A small image classifier, trained from scratch.
Model: 48-pixel images, patch size [4, 4].
Data: trained on capsule endoscopy frames (Kvasir-Capsule), 42238 training examples.
Rows from block 6 of a small image classifier, named by matrix and row number. Rows with one number belong to one neuron. Each number is 128 + 32 x the weight over its row's rms, rounded and kept within 0 to 255. All counts start at 0. Numbers have three digits each.
Before each neuron's rows are labels from the 100 images, of 14848, where the neuron reaches its highest value: "top examples" is what is common among them. Only what is clearly more common there than usual is listed. The data: capsule endoscopy frames (Kvasir-Capsule).
# fc1: MLP up (model.blocks.6.mlp.fc1.weight, 576x192), inputs 0-47
# fc2: MLP down (model.blocks.6.mlp.fc2.weight, 192x576, transposed), outputs 0-47

top examples: finding: reduced mucosal view
fc1.480:126113127114134115101132158139117111148169181199166170143083116195126068120136152096092163150103210114094157107142214124169151129118118097160060
fc2.480:133150103122148143156089140135138188134103075103114131170123141160149148116124115078089128141071177134096072108053081126143132062130103132108160

top examples: finding: pylorus
fc1.542:199132124130137148188116113131163099084143175171132168126143119106127125145123116173093140159119115149165202111136167139175150132079138158073085
fc2.542:055137093103124065113190110151096154144155135174185161165109142103045103139159139093105180116113148101072100100146169114092125150129154068140091

top examples: finding: reduced mucosal view
fc1.451:104138120108128127123125079130180147104142104179141121106118126124145112105122138127080153143115139157140076112144206140089223125142108140104150
fc2.451:111146104175124128101129091140115153109146105109140137102127137182140074182121069140151135149124104075140158175168162105121095159089137143131185

top examples: finding: pylorus
fc1.170:118154077135146105167173173213134140137128123144159102137125115137134085116163149091120131179133177125110136085165177112129162138114105099120146
fc2.170:138095185099097065094128118066097140183147110120178200150133115113112146129164150077098140133118145109138087132098101131075065123135138099153091

top examples: finding: pylorus
fc1.568:214084122161168131145148184139126088066093159161142143141081157112161145140133100119144147108135162171130203064138152093130091106093097128107128
fc2.568:099094083131132151140123100150175092086172115171168170112125117159131100146128112177150195110082108163160176134216178114114152164087148088117101

top examples: finding: pylorus
fc1.231:089115134105130157085086108119107006106143144135123122142079128149153064133136181127069128179091177119111108141133183121103129137141091104139144
fc2.231:108142114125126126129093138131128130105151127130132149143088140122092150170115103133129147128242146198094120086148125112118139061131132136146137

top examples: finding: pylorus
fc1.494:126126061049132153119147129172160140132128141159098149146118118158201070113153143127063107165155151131085140095157139120129127122104091110052100
fc2.494:130091070119150138140174132096125107058140140086109112122123166107129137147110075142162102117186076156127159158144111113127126180137130045081143

top examples: finding: pylorus
fc1.347:131125097165161128168192168145128166149131119183117123113053142187175100126117181112127134149172080234146134109118118103096125124107087125116114
fc2.347:073096172078120108085072127167099124152108092112189140186091129160133120065160120159111152061152175121103171128131139155122103116160135157079110

top examples: finding: lymphangiectasia
fc1.86:142082077147165220079179191174157131127142142133136140160106128124122134129138116161097118114136135126126198086129142102163124125132090140105123
fc2.86:177109198158129164161126172107123068155153146155173197108160100089141138106100084165113086171121127137168163100120225108124035131125111109086118

top examples: finding: ileocecal valve; finding: blood fresh
fc1.530:147128124194148147137102145062175152125065179100091131052121131109140152182116065130153095176157133076108132141135087119167115165140127156117161
fc2.530:122151109053152127153143155174064103118109115150117119159128113112087085125181164140107117087146118149083058105112143129164171111111115090162174

top examples: finding: pylorus
fc1.114:085106131141146121107092082178123154149107141094158085158056122154149117115123123139158118047106181168149128098131119189138196152119070113062039
fc2.114:120100177135083167124127132129173087062123131080135145102105142135156129193140116112182121120142130153169149101111109125168096147098138110116138

top examples: finding: ileocecal valve
fc1.94:079142135100152096155095102181131078113123132112112054142134135157127056099135093122120144137126138149148173077136113173114159127114103147090158
fc2.94:075110097117116126147145119111160174075155151108110109154136127157184114162193145094116106095119157097123139148134050184112148148099137113085126

top examples: finding: pylorus; finding: ileocecal valve
fc1.254:104151105118134158133112141189161085128069107124136129156081160153113086116121158101118135092148174116100125136146133162116185113132102140158133
fc2.254:120145154152106075145197082147116113121153164169105147171129122125142199078124124127089119161075152129120181153127109130143130102162116138078118

top examples: finding: pylorus
fc1.360:149100118133155141186073176102157120143083142151191134110083131093095128166132147133145086111110147148157198134163137135091088103101123074135158
fc2.360:078136158122138137101161096176070074129080128137167171116089134142104144118119130140136184127147133205146148112130205108114116207125120085110069

top examples: finding: pylorus
fc1.7:179126115131129120125156150121149072109142172093195105127117134138142112118139152157096159112088084151149203057130095124150171161074104135134142
fc2.7:138087142122121126181105132126124057111112182171169113129144111057122151192136149161168139121100110200134148076165149107139135147111126071097082

top examples: finding: foreign body; finding: ileocecal valve
fc1.131:122103089126130145131070139132167121143048186097164142099118137201118128151129086125163148123128139112118174151149167170101112155134128202136125
fc2.131:127196166103127122133120162160076079148069129141138086156096128129059145136199186095060133129156143126083083096102123128140169115160147118102129

top examples: finding: pylorus
fc1.521:177092147086131129158135094105105069093110144083086074166103122047140117125175104143110123147121116130103110138135085134168187188118074106090137
fc2.521:078143151146096130104102160143154183131119116161156184104167125203133070143071115139100130155137148147134160122111177145114053101100137180178136

top examples: finding: pylorus
fc1.229:182125169152121128168094136117134145070141103104106210129117136090129137171128053137160116116125038149121103144126100122107098133158125132125172
fc2.229:098160139103130108083182121162096170187092110133151080114121127148141097088150148103053128180166175129118095149107114111140107134122155132223115

top examples: finding: reduced mucosal view; finding: ileocecal valve
fc1.234:108110079132132138127102122092082145085101112117118120130132117130137097203245169106161140125098152114122130176190107112133109112082163155126188
fc2.234:127120205150152150184152141084136159144068121138100153059083128133184162087095088122086084129168107115190156147116152139131097120160159142124143

top examples: finding: pylorus
fc1.148:123115152093136136172063163133139115132143178152146148163091117151158107160126173139123147057099177182112148086133139160142120099090076079143103
fc2.148:207146119165111109106103131111099124174096147128128162152135111145090120166113092100159085199140135090146085172169162082111082088176157171130123

top examples: finding: angiectasia
fc1.505:172201106135173177175162116144110089141131158154144126141144135036122143149151166124101126111131147139161119117128091113145203137119086133140061
fc2.505:128144057129129115082147109154094099115140187109177153175101095134111151168151143115104166150130171212133141147152145129135160140181125089118077

top examples: finding: reduced mucosal view
fc1.387:110168107102137168110153149184170125157155131090110135161092119159153099081156153092020139175167182139095136151185115133151095090146128143109125
fc2.387:178187117138149103154122152117069109111130161119111128174176110089091208154131120090119128151149127134105091116129109123062125120173109076122162

top examples: finding: reduced mucosal view
fc1.439:158148125072122134204096093155130163112185144124124201182126107073142132100120180097148126160129165192128136148158111104111085104147134096140099
fc2.439:079153150174165144116181127131099107134121131057105134091081097098140165107122115133059152157117124151133158078103106170188151144134110138144090

top examples: finding: reduced mucosal view
fc1.344:143119161110143098120153120153110064120179141146088142106106120153126118111152101161107125176167105115128095107125154114122157161179145169087089
fc2.344:137183075089095098154165116113132146118075156115152078177144109140108098154177148080101159141159170067077123178126067144095169150097146131127167

top examples: finding: ulcer
fc1.105:110111106118151239155073154162204153101155191156130117105148128155108115129107069120156116126151127129186133020144148123134115148124124128090084
fc2.105:104165174140164150218098149127139138124163171147100100106132096100125148143068073171141070125142152089101118089096115156159087189156170133105154

top examples: finding: reduced mucosal view
fc1.573:125146135160147156072142141102138080134108124140160148104127134157158124151112127173176104189079098131155206151140140130177108092142138131120145
fc2.573:106105150131148138191124121128109194131168121145138180127071111144150116126126091120134152127188181148130147093141180146136150133078144091108104

top examples: finding: reduced mucosal view
fc1.554:112046072077137151092075142119143098112188157080144132171105122179138141137152152109118126065116165154104104118123158086112201184107145129111096
fc2.554:183141128139118120139122126091108100095117044147106131101169138093064207175188143102152081133108101106137092081115152028123121169152169139143134

top examples: finding: reduced mucosal view
fc1.146:132087108129150159098150115117111087080100135096129096149110135034123107157174168169165102069163156172152136096133077154111151153112095098102125
fc2.146:143100198123104100103082141148124139161139149091190138133125088096157131162169079107118140113124139077136089135146128138151171101155114110090073

top examples: finding: pylorus
fc1.550:178126131133124103131146118102110072089143165105108198149116100024144058173161101126144155143160132118133103148149076185153153169092111106135117
fc2.550:090187152132113130097115161149132186170124075155169120126143137156127125080131141120102141172145158171108159124124143122080077081101138139097115

top examples: finding: blood fresh
fc1.402:101137140112143127083122175143137077100175139149123138123037125143160083079146132113062152107156180105110187119184131077158128110123084099115116
fc2.402:161169096143101082179122124097189163086100105164109133147163145121080151173133107138135144079124098156123161141164123096080112146105126107095188

top examples: finding: pylorus
fc1.456:131064137100136125143108148166125100160077135093222147147116131129212115103168077161076178091066163132118169144162107088168147105137140207101103
fc2.456:159107115128171172228185159104172146136147129191103176135075169149164141095052169087088126179133182077112123105133169091102098090077124069098149

top examples: finding: angiectasia
fc1.475:151090087105154186074105130172152166149135152161163102114097118151133086129111169212129105142126118148141157086176105116186134115044078096100101
fc2.475:137130124100120095168131148119131109131128180118181162172127162107097164169129097103102160110092151097082186109093164141145075157073120129090069

top examples: finding: reduced mucosal view
fc1.137:092147117121131154147115131100180126096102119178175102128121122174178059118162131113098150086111220142129119102158158178131179124109149137102157
fc2.137:122134116138092123154112082208159164098139113096128156148120092186123058183074097162134162118157144148118205097166100163144133108090115172111089

top examples: finding: reduced mucosal view
fc1.484:123149136097153137166127113123104075129109114116106160151142142104136114176181170133131115116124115168164158114143111168107139141099115129100097
fc2.484:101153137111145097124164102127126131150113174130128110121146119076122129143195124088146167149139136090143100206136134133126202154150121127135126

top examples: finding: angiectasia
fc1.63:155144070127148143165067138169100155149137160084117090143103127127124114123082112104156152215149122169190114098141160157148150144064076133101091
fc2.63:169102148138098140155103085073169169120143159112128145114139148149196175123049110170145115094100143167159182144137155183169151113096106162097104

top examples: finding: lymphangiectasia
fc1.296:131099106122152135110162163139159099077120125196098122123108138112104119161146150166152072119081087175145171095149159106135135167105114123130124
fc2.296:140091170112136131144132152147113153154092120115200165119145115138146103104142083098136134204168136115149118129099149096069036155140147104142131

top examples: finding: angiectasia
fc1.460:104079118088144107149142126103158117140152189147144107142087116097176070151105146156077101151158136155127089129163138150185131128130096090131029
fc2.460:146121118106123184080171119134139173122193147091154139088091063130152133146119146150099177147118123100138132137115091145169138146062135036157166

top examples: finding: angiectasia
fc1.544:102167170141133132099109062140134092131186144195190131087132141050148143115108099176094163086099123128104146134138179089139124116137138137146109
fc2.544:157154146119126070126096153103112143157085161125140160191115161151134095154102127051124157163162206102086112163079118163123110065105078126150129

top examples: finding: foreign body
fc1.30:172145116119119185173151133141099110106086124086146128115100107091169135105159117176163160176160135191128119136148134112144119136106111066102143
fc2.30:115103108144202163175139147098164123110133159141084173102128132136140103144112142139102077167106140094131194092134139141208115160067094095104136

top examples: finding: lymphangiectasia
fc1.143:105133148128151129144113113167178119131098107115121148103113140187172107138146125133154107074153117178127156107142163105160098142084123163132122
fc2.143:119141134146119152184052142173156098097073160053144104127140138139128111213143066142115089139174133166132125135092135100154099165109080130188143

top examples: finding: pylorus
fc1.507:200157112108130149057152121099162098052129100177103188138121135140129166187130141156078121135067082147088096168108146041135129113166114184133163
fc2.507:131157127129082197194105147157153110149115193115122118125150094093134108119146167157125130168154137196120146107152165126098074126119182115169115

top examples: finding: pylorus
fc1.399:132122195159146108121114096108148126148166129098079170149106133064109123104126141109102113114110157085143139121113063155199146153149068142110127
fc2.399:103165114165121129167066149125153151139110117096107089127162123145061095117111090147136103183195178164111159092109164186126077116092121133121172

top examples: finding: ileocecal valve
fc1.349:086096086083149088151154118165130092078181160174127134153114145092132095142153148142129180058121099144134186093135090154116174167119074093144098
fc2.349:160128102151114148121087191137135138123105141079165069147082132173148076159175121103126118133202149110153114123155094129126186107090077083149168

top examples: finding: pylorus
fc1.106:157121126144148154164123118150135097086138092086122128145113133121151124179110095157149175156098096131134141159180110119105104127096127132113162
fc2.106:088178126136172092171178129094090156148153160154094100123165140119108095099084140122114112147152154099140138122146133111109124097147158065168195

top examples: finding: ulcer
fc1.384:144076161137161184176147138145138083110125113121114132122114140130123114104135153161082119076164107113155190115135129174124132172149163132144127
fc2.384:166131101139079112117145145149107137095043177139224129151153107164136142215162145110171147129199148132116087175127131126129181134103117099181077

top examples: finding: pylorus
fc1.192:194148150146125094095075151094168135088090175104094127131091138138119110123162114118149119152165143111128188141139076192157132153142125167092088
fc2.192:135162090152133057115103115172063104171122088151157112168117133073077141119173183132121146086074153149101104119107152110128191093129112156135141

top examples: finding: pylorus
fc1.467:173131114150123126210064170163109166099116135156176212181110128170143085123136097107189174095114152160133127099123168161122118131096130128075108
fc2.467:152171193116143130059123135164088128184141130109149104162106098064120135103125143119080136123174156110063055106069091167135111095120124167222115

top examples: finding: lymphangiectasia
fc1.464:133090141150140165088141144184172154126165116113146162137087135183169140110129162133127092070152132164132195161124132138144123114100112138128102
fc2.464:156111190174110121148084186132143131092147129105154207136152132151139082174129116109107097195174128139144165077091190120132049164085090090159125