Weights of a small image classifier: 48-pixel images, 42238 training examples.
Rows from block 2 of a small image classifier, named by matrix and row number. Rows with one number belong to one neuron. Each number is 128 + 32 x the weight over its row's rms, rounded and kept within 0 to 255. All counts start at 0. Numbers have three digits each.
After each neuron's rows are labels from the 100 images, of 14848, where the neuron reaches its highest value: "strongest on" is what is common among them. Only what is clearly more common there than usual is listed. The data: capsule endoscopy frames (Kvasir-Capsule). In brackets: how many of the 100.
# fc1: MLP up (model.blocks.2.mlp.fc1.weight, 576x192), inputs 0-95
# fc2: MLP down (model.blocks.2.mlp.fc2.weight, 192x576, transposed), outputs 0-95

fc1.139:153091062161126130130153129138125076117150168149119149077068081138113096114111106135124139159165089113171152146231187099175125193099151094115141055142182091050172146152118132145127122146080102140136159095135103124118107141062162169067160099132098142153101153150134146116107205083148108162
fc2.139:114162146105117173137134116165126181171118094085119102120137110144153056130183094128142100151207136178080084158111146120114096128113186167161145155091057169188074128153169141146155114100108141134107168142127134125105159144117132147162142168131157123137154137179093131162125100119160103190
strongest on: finding: foreign body (32)

fc1.456:103095091154183104132162116097120115125162177104137143092082114122108165139142112148065116131104086158178138087124125093127139171130089086066133080100161148055128136139230136163127141158086159070140029135060075078143104111085143162069119168120121155140139115158164129139145124136051111161
fc2.456:142092168154175142174120103135110093120131122100117096074115184130142118103138113130135050161117095115204095129131190065148115153157130139095105090055119110135116163148126125171148148128070147117191131134081118123126093134062129135077055157111152087146113075153122115079143136134098136143
strongest on: finding: foreign body (25)

fc1.286:142112132166154155180149186206144164092119127108187082151113132143123142123123127117204122111122132117122093101221147121190160134113151120069085110133118152186097139149118132170149121141143101141156154127146126094075110118136216085105126098112101100122081145146146096109192056144088122132
fc2.286:131126129201107103136113118119114103142127110147159106114201038147132142147127141116111162120155093095200141144176106193126109106127176193139092143156100056109128162163130092193125072078089134119168143195098082094141112151162158131188193065101185101133130171145111188111089095086167131091
strongest on: finding: reduced mucosal view (26)

fc1.262:113125142092116152162115170116127156100121127150093159161119110112130154147136188125185126183142144212105149077112134114090090112107102024133144139116117206171104136098128148079110177113130076113101124176094103127192138087140162162141154096161076115139123138135050103105118103115134173158
fc2.262:169145161114120098122132103146113133084129110080121125174147200153115153121126123115105153137127167166125214108114154160105125074081121121132195127156106140135105141089146187132132174115158173178133155093151145078128146174151188160121152108072149107118066115140138081173209125119058153134
strongest on: finding: reduced mucosal view (28)

fc1.478:112168160124115151142125086113191178151172181168116152104124134099170216110120134131115042142119160128132123132117131130166220141160093125132073143142116142145102075120128089082172186141115141129150152140139148150136093145114132137137121131109117128162161123125108099086102103102096098170
fc2.478:138079180072114095153141091080179099125160127160145172116150137123183142121143129152136142095055120096148173134099121120109116144140136128161124125115167131184091086110125176099078130168117104107131118173055186089146119126090105133109151142141098108118137122153114121098097158117188147066
strongest on: finding: angiectasia (43)

fc1.136:168080126118133115188139138124155104134114179129147120114093120161104103101085131151117118173193161143182166131112175138126147182083134075080142072094159074083187174142112130142111181161082099194152141061143083132127144143094157163043172130101111132136060077129094070140147129065114155146
fc2.136:144103179087159131121066131138127084081118105107095126122159154101148120110177098176150112147141140183082154147137139101131061090136174123149106172150166214126105119095144144092153106132162148117125130125078154151117116142114112117146073126164094113085159121194160195162099152111143113168
strongest on: finding: foreign body (26)

fc1.183:090079104148169111170148106163143115104160203122150146102084110137144133123171104161088129111147099136151148133165146115137183239130145108105061120101140109040081120105163148133123138147109108101167099108137118064174115144073136161129181144101116130125109166133175067118176102090100066134
fc2.183:140149119117142169122163158149124132146149166115113118136103186195164052107114082104108103196177124153113104133098136097081083131162111129108150135149112175133133140162161123132112115134152173078123134093093155114103171111100127111094085208156152153114158052116127116170129147132105158208
strongest on: finding: foreign body (37)

fc1.504:191160097117121128105152134117160082080163137147085144135129149096086111186180161176151151106082052158119146137112083084135122127089109159160162154133126146088098224071133054093163082161095193120120142168116141144110108062145118103168128186088084109140098119073103184108145124046120103180
fc2.504:119103110076158094055137109067147104089164179111108153187115181088135119142130110118179135141122132107087126112127153077130186167162089161119128151164096177150127099090040056084116130144148172087095180136171134128094149142184112176133096117164117151139142106126179111155140171157092095111
strongest on: finding: pylorus (44)

fc1.296:164167110091152184148089164109167155134141172131182113144118149128157165201174118143175153075100161128090156141184098096089082119156139119086113143054151190108124126140155097110170133178100180061143089064113148132133139065168142095122179123167085067144120163131154136144098090168129129125
fc2.296:145103123212151162115194157115183117108172157103124112122067172117168126108102137150171105067106099086143199105128078165100103180100102178011162151165098134095125095151083082105138097204100101127174131152193164153114114143147112161137111184123107117138122135130079083087124085137127105124
strongest on: finding: angiectasia (58)

fc1.89:144170172122174117205113032143177163156119154158146118123127147117147132122140150127124064142170162146165080095119155131120168128094068093080094133158114149122127096112152105106119198122195105157120127116079171145200147139122115112126099157145139118093161070127119071159113077134148100086
fc2.89:075140139129105098085132134092120149114117098149188206130144123120161086159141094142095140137155130099117134168062154121119114145096098098196076142116165169147166114125073165157101120158144164117124127173160135154151107146092134062101123089123156114067175187125155135125142171142141098123
strongest on: finding: pylorus (26)

fc1.476:139092158136128115202107141146166146135164150097162114182037150169151091144090148130208131110152159144124113099165126112152150143048141077075064062116156094157138120118125145133124157188148098085119163096087129166147146119059137092067115104148069124132085116082141064158164064143102155078
fc2.476:171101085167062083141106102127149164117120173140179138092145102142157116161139118160150160142155096155183166152184085192109084092102130146136076166124094058142141129132092123185111098113125153072183131171129112129138190127157155168157166095080127062092156147130143154167109105102150157088
strongest on: finding: pylorus (41)

fc1.245:116145123152113149146150133118145069072109121109087117132144125076114145213138135178214117107090065133197185144125064128133129146091138133155140140112131125096115203096116118106170095153107139129158100151099165096095114108144172131134112154122094076117107136115050154109121117084117117146
fc2.245:104124069142147107072117141088162067114144172094133139140073136110082111170198144102166138108111109127107101115142093092158160181129132124061151105153122141127168068176081097121086136211183136105094176127114151162140163150103096105113092141162044118151091096091186108101110129115122145136
strongest on: finding: pylorus (32)

fc1.571:164184102122112194128116166143151146079076102143157117126137104110149126129150156171191118145148107151118159039147117075112063103073103084130149117150127200127161126136135137100148151128160106119127163155114129136127114061150180146129097095119083105080179138097092136159128137147089147129
fc2.571:217096158112148093090110153112104122106120214148094111171153153152132140158135130152100117121120123141095121136101152186143080124131108151181130193120127143102129112121133137125126107044108144104089121052089148062148154104171119185164122179130155128150081126072109126163138123095157165137
strongest on: finding: pylorus (28)

fc1.284:141113133139106131113093091118129071128160148135101160081135091052101178178132114184172156141079040119167171128164155109156093127154158166154077136123112107125114137133125108152111111125102122131158083170108164054137105091145126097146127115089092076053145128128165168120064138123145099102
fc2.284:056141130096155123108169176134115175189118113139112144158125108171129068147136156135094154152148121177131151089132101209140122080052167116136132145171121124139109155114186099100100079162143092155097132162111115075134157079151148151142148126149145142074138111075111175177094063062121129117
strongest on: finding: reduced mucosal view (35); finding: ileocecal valve (31)

fc1.524:106142129121134174121137150126110133096177156106131123114141157100134126136164146123132058161095104127125069050113095108126136135172126144144108143139108149208057092148131122131141129111154129157137150176102161069109084110110141158171033197088124120139169106130123080100150115106114076150
fc2.524:122090123118136091093107160097129124070121090163192077137092166228162095112163148121148120092100137112144120087103131177097156097152139137107133196195097117098092152120157121097135091158123091076108162137034183100076144106092104158116120108147098122119147111143152138094110142113121128109
strongest on: finding: angiectasia (26)

fc1.397:112152092063166104128133179162222118134147178144083105147112156166170091098110131104109101157118140195114134080140134117108171116123053128132102156137113179144147139137122152066102114124115123065132121130082134134164124150116148086150095162137117136148122117113119071154153104070095154182
fc2.397:070103132148121069130160152118128092143133112125145109131170077114117208156127161110123127119075117092186153134130113165090183141120163104171109196103101106101118171127120185112093116179084087079145100108123188090150116144158154138119087155122099125146086174166108122111140124144172103178
strongest on: finding: ileocecal valve (41); finding: reduced mucosal view (33)

fc1.10:110093150173138124118094060075120117150155124085132113112143092135100132162122155150126063105135098129241100102100120145117139135146123099088102094112179116078121095137182112143154113161156136132122096126053123103124112075088100188061084150147115120127171072085159117109162084143111121154
fc2.10:117080166179111050084098165125107122167165153110141203109097142105149059140138071134128139083145092147177067139125152101166125140136113138100109149123118085113179094146101138160157108050144143154127189110061068140163124144081126138160108116151114141154134170132154083113137081117187195069
strongest on: finding: ileocecal valve (42)

fc1.35:106142152109123141108109122124128081133193165171120098110139071101106110137128150152092101163092142096155075076143158132156126139115138133137118099091187111119155137107141109140137141135126094134135157182091115044173081148127134123122082125110122133187145141124149143055183109146159088153
fc2.35:231142186132119102093163123112087109110100088138145168101193123155150079107120137113182142114113100148126153190121163155177134086156150210144125106114163073079126129116183130160130119032083096115175131109131168143099138101146120164118142125111168167125118140136169162109120122131125134089
strongest on: finding: angiectasia (25)

fc1.548:121170096157158189191079159125120098115069124098170107124106167151158121134135107120142129163126143127148133088180163077130125120077138136126158098098168088168144162145129137147161112145139115138175130145173120086170097161142184120106118099096156088112088108099096116093167160111065082194
fc2.548:114067116186156146133076114071158092110128145089116129129114111173189137195108158101163073110111183145182129146135087172153090106158152184195082132120126123122146092148156215121146133076133138132156101092067126062146145128127113165160164118145155163094091181133068156200115141163083072114
strongest on: finding: reduced mucosal view (36)

fc1.302:132163078139137179116063146181133140117133107118112145173096101107092177128170116112185144109045140109091146134215153107124151112149141178075141108087130151184058156113121107139163123152093153110140108148165133129101103120154194099162130113118125081194110145129159157081122151115113137181
fc2.302:120187100177149141154064107134160143104123138155109124119120105156127104158059100144174164162214146143171154085157122184123096124080060133179121129181145111157131193110102115137084144107144135140158149137112088104134106118138148113099176096084154139120122134071108130181112146158109071064
strongest on: finding: ileocecal valve (50)

fc1.134:144145139164158136146139126063154093143106150114154145089116150134145112185131144147182095166115126107153110118158157106124087146097159096128129097084188093127134122143137130119140120182145081130177070094097140079131093103139100149119076130109122103077188126096123128060157122140075067117
fc2.134:111114091134097086123105134163108134104141116098132170081114072188181092096127085101105167115056104172151176102111113144171119134137141170134099153119098103096160179151114111179083131085159132134166124145109096122151150118124116130156156080097129160102058086099157121116114117121073136132
strongest on: finding: pylorus (30); finding: reduced mucosal view (27)

fc1.259:137107095108118154121094168051150054085159199136058148125130137136129109191106122160191086159117111132130153099168160128132112141112148117137161135146150099127189110132112104097111095154101069118121144120110168129060090107092131181141012134153110099111123135126148131128121127154095107105
fc2.259:136142128082094085130164137138084152117118113102112081147102101147133102097139091086053180113172119116061140137091147132138140144173126179118147170121008168128125166115164112170108185125106149155095144111199110073049179137144103136153178120158118159125100118164150119156132114109105154147
strongest on: finding: pylorus (33)

fc1.234:126066150128210123131107177093127113155124138133122110088081150142148133131133121134152082134136092184154133051078125109115129150079111071151176103169185133116159112140181114127131098136149122114101138094095118106139121114113097176086127197161135140071087130055141167167139090134119115188
fc2.234:178109110134125117146100156133123135084155142113128093090121121134094153105097063153127097130172088141178156102151148068085124175149108085104125167082100081101134193095124095173128104144114130101152108072144120125159098139148169114178088138076154096131149127145163147077221136084120157127
strongest on: finding: reduced mucosal view (26)

fc1.536:139145130089123149134131154168203128166150142161132139140110105152186119103135227128113158149095133164098155079138118141119185111107100135134078144129100175125130188101130135050153106122140126096120127123078157141185127108116131107151146151139073110080142132079079093135164144085152145206
fc2.536:102138113117121174129169163124127098123165106131126100075154090105128214142177156132114124133094104098150138154134144041085127194089175105183145133151131131124125202153117146150134137209154115130140129119133172121108086107116179087073106151106109108107060111190158130136124172121135097141
strongest on: finding: reduced mucosal view (31)